From a checkpoint of a small image captioner.
Model: encoder layers 16, decoder layers 6, decoder norm layernorm.
Training: adamw at rate 0.00099, 8500 steps, batches of 128.
Data: trained on photos of plants and fungi (iNaturalist), 90422 training examples, 12.0 epochs.
Rows from block 2 of the image encoder of a small image captioner, named by matrix and row number. Rows with one number belong to one neuron. Each number is 128 + 32 x the weight over its row's rms, rounded and kept within 0 to 255. All counts start at 0. Numbers have three digits each.
After each neuron's rows are labels from the 100 images, of 14976, where the neuron reaches its highest value: "responds to" is what is common among them. Only what is clearly more common there than usual is listed. The data: photos of plants and fungi (iNaturalist). In brackets: how many of the 100.
# fc1: MLP up (encoder.blocks.2.mlp.fc1.weight, 1536x384), inputs 256-383
# fc2: MLP down (encoder.blocks.2.mlp.fc2.weight, 384x1536, transposed), outputs 256-383

fc1.251:128128128128128128134128130126129172128125128128128128128128144122135129128128128180124128129131128044129156136128129130121140137128121128152129129128128128159128243128128100133124128128127028128128124113128122135129129126082128145124060125128101127128130126128128126146128142133128129128062124000022140127121121123127129121128128128128128131131128128161022000128127128063127128128128
fc2.251:123145120124155162136127121129127120095111132128169129142126083122120121130129135129129141134070130119127125105128122163136102130126093000170150123128133120124132128127132131148127123129128121129166138131129126116134071091122150125107116129166124128179124129126120126140134131127142129128127193140102127126131124128128124129139155125134127124132152117127127117000129100123117145116133
responds to: order Lamiales (30)

fc1.560:129125132123128131147128135129117153105048128128127137190124125130100129128128128178122111105049128099129159190128104074175129070128188155164111157171128106113118194178128120103145119147169061127128139104134173235144123106084130127086112117126110148137129099128128142176170194138131064121074067087089112127170074127066038079128128113132129128099129129172193084102128124137077128148130
fc2.560:129130122163142106076124119138177101121141151132142151106115097125140092118123135141175121146152126109138130132128102130116103162137168072108057129091126194101078123088132099172123127076060149136143139119134176134133168130053108129177144134119162122034157052131106141138058133133124190086118128162194126133097169121142195159121148127110099128137085137099129170115124121201132161147132
responds to: order Pinales (27); class Pinopsida (27)

fc1.207:128105122111128127235128171127103174114124128126130128120153119130146125128127128196110136104177128105131186134128138161199153157128074126175136116166127065107108173118128129234198127124141115127128129112130181101142148131108104176090131121144073126110130105128128104170078079123128088125076026098096128126168110123096123154128128162122128125111130128162052051059119119138119128134134
fc2.207:112143148153111121124108148137114114126053012129125131129125117162144089119114127090125131169129137145126154191124124108191132125123141079120097112124099182139034133075132109110110172121125151099118153139128063074128135133175092122255134125096169113123138142131179123144128132111148131136133113135241134123122154129130119095112182139113116127173136147133133149112116130172118018128128
responds to: class Liliopsida (38)

fc1.82:129138127126128136115128109129123163137133127129133121113090130126128119128125127127124134034029128152117129194128110142094108160128044131102136138131127151107120134128128165000164120131149000127128117092123160092157144140154113102116089121114142126041125133128128126168123138134129112132101064046106135131090125100148092126128128069121125116135122126124109122136131129162171128141130
fc2.82:111125144151139161116123108144126101130125149130173131108083112116108144128124126138133139126118117060145140138118078126108090166140112088156186089106141105153123138196129117124040125129152078125194162123142089128154144134092093120099115145135114100125139091119113135138138097111119133130127129187073129110116097113125168131128142155109113000123165080112126120162117103122089175112130
responds to: order Pinales (29); class Pinopsida (29)

fc1.578:128124124135128126137128123127128136123061137127127126197096111129125120129128128112091125127140128181132132126128148133073128105128119126139131126131127125133123206134128132015236139122173000128128138125131255149125126153112127115099169130127104133099128122128128000123110121141128222125124163041129139128135128134197091114128128122126126083120132129122147094109130129185134128159132
fc2.578:117142104144129130126133128026106128129129114109165118121129121137127128129115133209124228132111137136120164083122125078122126128120119135134125130129122121021128128138123151064108115174166121128136127140129132095131126119135112123132120119136117132158125137128129141133127136128128085188125133121129131146138038129130134137132131180130135127126222133127128129152122131042127130124128
responds to: order Pinales (27); class Pinopsida (27); family: Pinaceae (26)

fc1.496:128177093132128128128128128142076175154136137128128130163127134128102128128128128165106128089127128128180139140128111128127171009128130132192132184113128127163127163164128131118147125172124084109128128120128169212201130128128124225129105106129079192069146081129128075180142195177128127128083180086101103127163069168111105132128128140129156123088167121165096091128128128128132128129137
fc2.496:129125090212214128110197055132129131122128180137124079115126101128118061119179131128128084117128128079128083127128078128121131134156056128049096180130120219072177132127128140128128194156162120128128130163128148127177056135098148152129127120128128137128128128157128151143127129129127096156110157129139128128124132189129128129128128135119195128128112132032161133124074163134122127127084
responds to: order Pinales (26); class Pinopsida (26)

fc1.640:128128126128128128129128128128128199067133128128128128128126128129128128128128128128128128128127128130128113125128153128128128128128128127140127235131128129128126214130128050128182128128136095128128128122128128128128128128131128128128127128128126134127128119128128127193124152134128143128000103041050128128129064128122127128128128096128128128128128128132096010128128128128128128130128
fc2.640:128127149122107128127127128128131127128129128128123129128155129128142128128128128128129129130128128128128128171128160128179128128128136128132127127128128127128128126151128128129129069127105132128133124127128129168128134128129128128000129128128128128121128129128128045128128128124126255124135128129128128128128121126128128128128137127128127128056128128131121128128127128128134129128128
responds to: order Lamiales (28)

fc1.192:128128128128128128131128129107110144129119128128128128128085128128132128128128128158121128129099128135128195229128158084131133206128133128147124137155128115132129199061128125072134127127255068128128128127128133190132128128138128138126124128122130130181128130128128078193246130132128061128083104046124134128128098128129104132128128139127128128127128128211129099143128127133144128128128
fc2.192:128128127130115128133124126094229149011140129128136128141093140128129124126125128136138127128128128130130127096128211132091130121127128126132127127131125133150124097141137127139112132126129119129129155125127130134119114126108156128133127127129112128135128130128129072128255127132106138128098128135135128123129175128126127129130122080131126127088129134124128127135129126084070119128128
responds to: class Polypodiopsida (32); text has "fern" (31)

fc1.672:128128128128128128129128128128128128127127128128128128128124128128128128128128128128128128128128128128128126129128255127128128127128128128128129128128128134127128255133128128106255128128155000128128128128128128130128128128137128129128128128128128128128128128128128128128126128128128126128129128105128128128128128128128128128128128125128128128128128128150129099129128128128128128128128
fc2.672:128127127128129127128128128112255125016060128128128128129128128128126128130128128127127128139121128128128127134128160156128128128128126128130128127128135129126128113113128127134125130128122123128136127128128129120128128128123132128128127128129131128126128128128127131128104124128123238128128129140128128128128128129128129128128130119128128110128128129128128130125128128155129128128128
responds to: order Lamiales (26)

fc1.234:128123129112128129248128130137081206082088132127132125097095091131125129128129128170074127124150128148130222134128084132152152162128048132177131130139129114107123217146128120228247143128202100128128138110128144049131128125124119148087125135138064128127129127128128114183057086126129094125075035104100137128143102130138103117128128147129128120100128126167083046113124128144152128132128
fc2.234:122126141139130139130108141129089144130072052127124132128142130121131123108127132141164131112141119123128142228119161138159138120112138066111121117141098157076051126100123106119111113114141112105132174121131089085128138141197064128173134130105136100092127149134169126119135139099132146135147098131176127128123114123125180122122157119098121115131107133141107077130125129111132016128126
responds to: class Liliopsida (35)