Weights of a small image captioner.
Model: encoder arch convnext, encoder norm rmsnorm, encoder activation relu, encoder patch size [8, 8], encoder layers 16, encoder width 384, decoder layers 6, decoder activation relu.
Training: 8500 steps, batches of 128.
Data: trained on photos of plants and fungi (iNaturalist), 90422 training examples, 12.0 epochs.
Rows from block 3 of the text decoder of a small image captioner, named by matrix and row number. Rows with one number belong to one neuron. Each number is 500 + 50 x the weight over its row's rms, rounded and kept within 0 to 999. All counts start at 0. Numbers have three digits each.
After each neuron's rows are labels from the 100 texts, of 14976, where the neuron reaches its highest value: "fires on" is the input token at the peak. Only what is clearly more common there than usual is listed. The data: photos of plants and fungi (iNaturalist).
# fc1: MLP up (decoder.blocks.3.mlp.fc1.weight, 768x384), inputs 165-219
# fc2: MLP down (decoder.blocks.3.mlp.fc2.weight, 384x768, transposed), outputs 165-219

fc1.639:500500464500500500505500500500214496500491582500439500500500501510500256500500500500495500500500462500501500500500500500500500500500500500651500500500500500630494500
fc2.639:506500501501498500378500501501502500499500500501501510500499497499497503499500447500502501500500500500497500500499499501500500501500500501499501512500482500497501501
fires on: ","

fc1.444:500500476500500500514500563504499501422500500505602499393515500547504517500499501501493500503500500500501500500500500503500500500500501550498483500501500500500521500
fc2.444:482500379500500543500503499576500502306500499590716499500500500500500500498500556500497504501500500500501500502500501495501496500501491501499490500500500510499501498
fires on: "bearberry"; "ivy"; "buckwheat"; "conebush"

fc1.385:500500500500496500502498505503500500487498500513500489500486500501496500500499500501500498506498412475500500500500487506556499503484493500501435502500495500500438501
fc2.385:499500495486499488515500499500499499501500501514499492501500503500500494498497500514494294500500500501501500558497490499463500500497506480504508667537499484505499517
fires on: "("; "family"

fc1.487:437524562476415492485488553491482515509469506499480487484544462505481485458520579495491452504482498508481491472477490547481558552543495441458500502511474411500494539
fc2.487:491504423461499493496491527551503512503519468519497595530484588538500459453504486548494483547502569494466444489498511381467456491503578477555495462538510549545507514
fires on: "("; "autumn"; "populus"

fc1.740:500499500500500500500394500500500500500498500500502500500500500500500502500500500498500503500500498489500501500500500500500500498500499491502500500499501500500500500
fc2.740:500500500499500500499500596500496500500500500609500500500514503500500499500503500500500501500500500500500493501500503500498500500499500499792503503502500498500498499
fires on: ")"

fc1.90:500500504500500500500500500500501500500500409499500500507500500500500500500499500500500500500500500331500499500500500500500500500500500500499589500500500500498501500
fc2.90:500501488500508498500500501500494500500500501501498500479506504500500210487500500500500500499500501500627500500499502500500500500500500500500500501503500501520500500
fires on: "sambucus"; "pentaglottis"; "osmundastrum"

fc1.73:500499500476500500500499500500500500500500500515500405500499500501500500500500500502499500500500500500500499500500500517500502500500500500500500500503500500502499515
fc2.73:500500499500486500500500502500500507500500500967500500499506501500500499500500503501499501588498500503500500500498503500500500500499500500500500501500500499500500500
fires on: "strawberry"; "bracket"; "clintonia"; "archangel"

fc1.91:511495480463496478558464508484491493458474502547501424489553500501460508486512481491498493444499401430504486519500414563503502534389510444499459536493400485510372499
fc2.91:492514389504491506582508500497495535506503518501499474525501500499498483514499507549500222502499467553495501515496564505465493531459517462498475642514404564516455499
fires on: "ivy"; "cut"; "sickle"

fc1.92:499500500499499500502500500499500500502503500497500499524500499500501516500466501500500500511500496500501500499500500503500500500502503501500735500499501500500513500
fc2.92:500500000500499500501500499500500501501499500503501494501498508500500499500501500500500492500500496501499499501500501500499502500500501500498500500553498500500499500
fires on: "male"; "corn"; "cuckoo"; "leaved"

fc1.149:501495487496451500487491513500501500468416499504502495501508497517502500500532500501494506501489500497505496484497469499501494500499490468500513504501463503499459520
fc2.149:499501492500499501502493501500317502504956498502500512503497500498500500493497492500501501501504500503500497508505500500503501499503494511501501495498497488502530503
fires on: "in"; "thyme"

fc1.594:400494548460434541510455505499471516410481432485567490559474501519483536460506509444510498501498495426691433451498482616482436529541389621514586465482464477501608517
fc2.594:499504449475492450520571556506501435501491499495501503546517499502450467487548507587499486487495438601494505494497409491378482443437527504454498505570528519554502506
fires on: "("; "yucca"; "dryopteris"

fc1.749:501500496497395500504500502501500500533500576501503494498500500500500400500488501500500500504500502499498500517500496499499498500499498501500497504480500500501512501
fc2.749:501500500496500500499496500502499498504500502503497502460500500498498500499481345501496500501500501169488501500499500500499501500500500500499503532501510498501500535
fires on: "("; "-"

fc1.464:411508343481494511574462440473360499498550498503510505556541502493497530445433489624502501551507475466506479525463493509503536522573515453383506505471543495520506532
fc2.464:583493560490487519438440517512568396505472563468380517425503513541489493453501485476598498463477552580556503469576504491537476508341530317558560536473501499524382293
fires on: "trifolium"; "toxicodendron"; "trillium"

fc1.663:500500505499500500490500500500501500520452496497500756705339490424498500503497500499500500500501416499498501503501488502502501498502500500499533500499499500500501500
fc2.663:497500439490500500500496501497304498499500500694500501502500555504500293497500500609498500500500499546502500500498515501496500500498501500500500512501500509622502523
fires on: "order"; "("; "family"

fc1.437:500505500500500500544500500500500500499500500500500500497500500501510505499500500501374500500497500500500500500496500503500500500503504500495500499501500504500500500
fc2.437:500500498500500511500500499500500504368500486555661500500500500500500500500500546500500501500500500500500500500500500496500499500500499500500500500492500500500636500
fires on: "violet"; "strawberry"; "catbrier"; "pea"

fc1.207:502524499498493500499501483498497500477500506480507507495553501501501501500004500532508501503500500484499507501500576500532482500502481502475497482499494500506526500
fc2.207:500500498500500499501500500500500500500500500500500500500500500500500500500500500500500481498500500500500500500500500500502501500500504501500500500500493500501501500
fires on: "climbing"; "male"; "dooryard"; "shepherd's"

fc1.496:444495444496462500479493498499497499351637499500554460532576498506469501502496502502501502493499504508484510483499478447497487473494572378454562508501505514500524495
fc2.496:466502485500481502517521358501480531478677500593503486499509498501507500497493506507500502498497497513500501498502495508490501529491769499489499468501498524510537488
fires on: "wood"; "yellow"; "buckler"; "in"

fc1.40:500501496500500499501500500500497500499500501510167500491500514514501500500500500500500500500500498518500500503500500500500856500500500500500500500500500500620500500
fc2.40:500499503500500500499500500500527501498500499500500501500500499500499524500500500500501500500502500500500498500500500499500500499500500501503500500500500499498500500
fires on: "berried"; "-"; "blue"