config.yaml
train_examples: 90422
encoder_isotropic: true
encoder_norm: "rmsnorm"
encoder_inner_norm: false
decoder_head_dim: 16
decoder_fused_qkv: true
init: "trunc_normal_002"
eps: 1e-08
ema_decay: 0.995
warmup_steps: 420
weight_decay: 0.2
Rows from block 3 of the text decoder of a small image captioner, named by matrix and row number. Rows with one number belong to one neuron. Each number is 500 + 40 x the weight over its row's rms, rounded and kept within 0 to 999. All counts start at 0. Numbers have three digits each.
After each neuron's rows are labels from the 100 texts, of 14976, where the neuron reaches its highest value: "fires on" is the input token at the peak. Only what is clearly more common there than usual is listed. The data: photos of plants and fungi (iNaturalist).
# fc1: MLP up (decoder.blocks.3.mlp.fc1.weight, 768x384), inputs 0-54
# fc2: MLP down (decoder.blocks.3.mlp.fc2.weight, 384x768, transposed), outputs 0-54

fc1.749:497500526499500500501500502501500500501500499494502501500501488499500500671500499501500504500511501498500500503499502478500502500495654498500498498499499500500499499
fc2.749:498495504499500500500499500500506502500507500451502498500500495499492500500500514504522500498499499502500502500500500499501499511480492500500500500498500500487500490
fires on: "("; "-"

fc1.207:502500500503517500495496500496485488499499506512505500498498507499507498505497503536509500500504500500500500501497485501500486495503507500499485494493507503516501516
fc2.207:500500499500500500500502499500500500501501501500500500500500500500500500500500500500500500496499500500500500500500500500500500500494500500500501500500500497500500500
fires on: "climbing"; "male"; "dooryard"; "shepherd's"

fc1.91:499395503491485503501518501490517470522520500593503507501518486556489521500495496507501538499490444500492530500499465494490503493492497505488506502505505515503506496
fc2.91:500500461498437511498556500491531501505666464378506486468496477529486498492493471495500493498488499453502537503501499496499508503498494471500503513557495496501527480
fires on: "ivy"; "cut"; "sickle"

fc1.487:524512491514601505493511500431504494490515504498517530497503438429476502479422479515568500496526489659469449526426478499470510544511508555489522504443497522504622491
fc2.487:503494579563485496513500503501517503503558499513487476501433492513383534378508478546532506456506615483534525494530505461469503569449498493530499506470474481497576428
fires on: "("; "autumn"; "populus"

fc1.444:500500500451510500500572500500500500498566500500500500500500500500478500500607500500500499500500498500437500500721500498487500500311382500500614504593500497500503500
fc2.444:500500500498501500501501500496500500346566500500500500682500500500501500504500500556500500500498500500500500500545500495500500500361500501500626518496500500498500500
fires on: "bearberry"; "ivy"; "buckwheat"; "conebush"

fc1.92:500499500309501500500513500499500500500500500499500504500500505500500500500500501503495499500501500500502504500501499504500500499382498501500500500499500500508498499
fc2.92:500500501501500500500499500502499501501512498498500500498500499500499501503500500500502500512499500500495499500500500500500501499499500504500499511499501499500500502
fires on: "male"; "corn"; "cuckoo"; "leaved"

fc1.90:499500499500517500500571512500500500500500500501500500500500500500501500500500500500477500499500500500500500500500500501500500500500500500500500500496500500640499500
fc2.90:530500500512499500500499500500503500499500500499500500497501501500500500500500500500501500501500500500489500501500500499502500490500500500500500502500503500500501498
fires on: "sambucus"; "pentaglottis"; "osmundastrum"

fc1.40:500500500503501500501500500500500500500496462499500500500500500500500500500499500502500500501500500500498500500500501500500500499500500549496499500500500396500501500
fc2.40:500499500499500500500500500500500500500500501500500501501500500500500500500503500500500500500500500500500499500501501500500500500500501498501501499499499500500500500
fires on: "berried"; "-"; "blue"

fc1.437:500500501500502500506503500495500500500500499500500500500500500500500503501500500501500499500500499500497500500502501499495500500094468500500500501500501499500511496
fc2.437:500500500500500500500500500500500500243501500500500500860500500500500500500500500500500500500499500500500500500505500500500500500500500500500599500500500500500500499
fires on: "violet"; "strawberry"; "catbrier"; "pea"

fc1.149:493500500457497501508509497500501473501500496506491493506500492503539537497505505664436505552473496505499473488526506500499501504499504492501500512501498500510488496
fc2.149:500500501499499498499500502510500505501511512500501501500494499497510483503502501500501500496502501499503499493500502497499500510477500491406500496495500494499500501
fires on: "in"; "thyme"

fc1.385:500505500507500500500525500499502499506500500778500501500501499504500503500500498502494518499498495505500500500502502500500501500457501500500501500500500499499502492
fc2.385:497500502500285501497514501500510499502520493253501499500503500504454509493500516501518504491501487500498500500500500501500517500495500491500500502499500500500507493
fires on: "("; "family"

fc1.740:500500500500500500500500500500500500502500500500500500501500500500500500500500501500500508500500000500500500500500500503500836503499500500501500500500500500499499500
fc2.740:500500500500485500500500499499500500500500477496500500500501500526495500500500500500502500500489500500500500500500500500500500500513500500500447502500500500500500492
fires on: ")"

fc1.639:504500504500500500500502501491500500500500437500500497500500501500500500500489500500500500500500500503500500500500501500500505501497500515500412501500505500500501499
fc2.639:500500488500500500494500500503500500500500506500500501501510496501500999500556500497502501499500500497500500499513499500501501500500500496499500500500500500506500500
fires on: ","

fc1.594:455421492489479497540544504535472488489487541599472531534499475502506500537503490486501456536505408552555504500511505415566521550497529551548502488456452516500486515
fc2.594:485499475501477504508508501468547486543458340401534496521484554524494506490500491508497527442511465487531559509500500499479593566480499628499505500493518487495568486
fires on: "("; "yucca"; "dryopteris"

fc1.663:430479500497500502499507500499500497505500500501499501500500499499507500474500500501500499547501500501513503498501500537498500526501500500501500494502495507495496496
fc2.663:503499502501497499500508503500511500499506462401502500501502500500491509523500501506508500503502499500500499501502500460500501483464499500500485516500500500500512478
fires on: "order"; "("; "family"

fc1.464:509461497496518505494530624495507550491501517506541513472465492528442503485486491458512504502536474511405528526494450511501549500499504502497532503525471492484511492
fc2.464:480546534488488494472527470504484477431471477502549494490494485488533543534499502475501501549431471487578485534562505523556509505521467516458487505496495481525495449
fires on: "trifolium"; "toxicodendron"; "trillium"

fc1.73:500500500500500500501519511500500500502500500500500501500500500500500500504500500500500500499500500500500500500500500500500501500122500500500500570500500495500500500
fc2.73:500500500501495500500500500500500499500500498487499500500500500500500500500500500507500500500400500500500500500503500500500500500501500500500499507499501500499510500
fires on: "strawberry"; "bracket"; "clintonia"; "archangel"

fc1.496:500514501417489501498524499499499497491492500545497503500500446493501495492502498586473497525507498471503330486508494501504501510490526499499501500517498500490540501
fc2.496:498502500499519501503497500490509499492499507494500474503488505498493500501502504511485500496573538497500469498499502496497503505498499507498500505500503488493503498
fires on: "wood"; "yellow"; "buckler"; "in"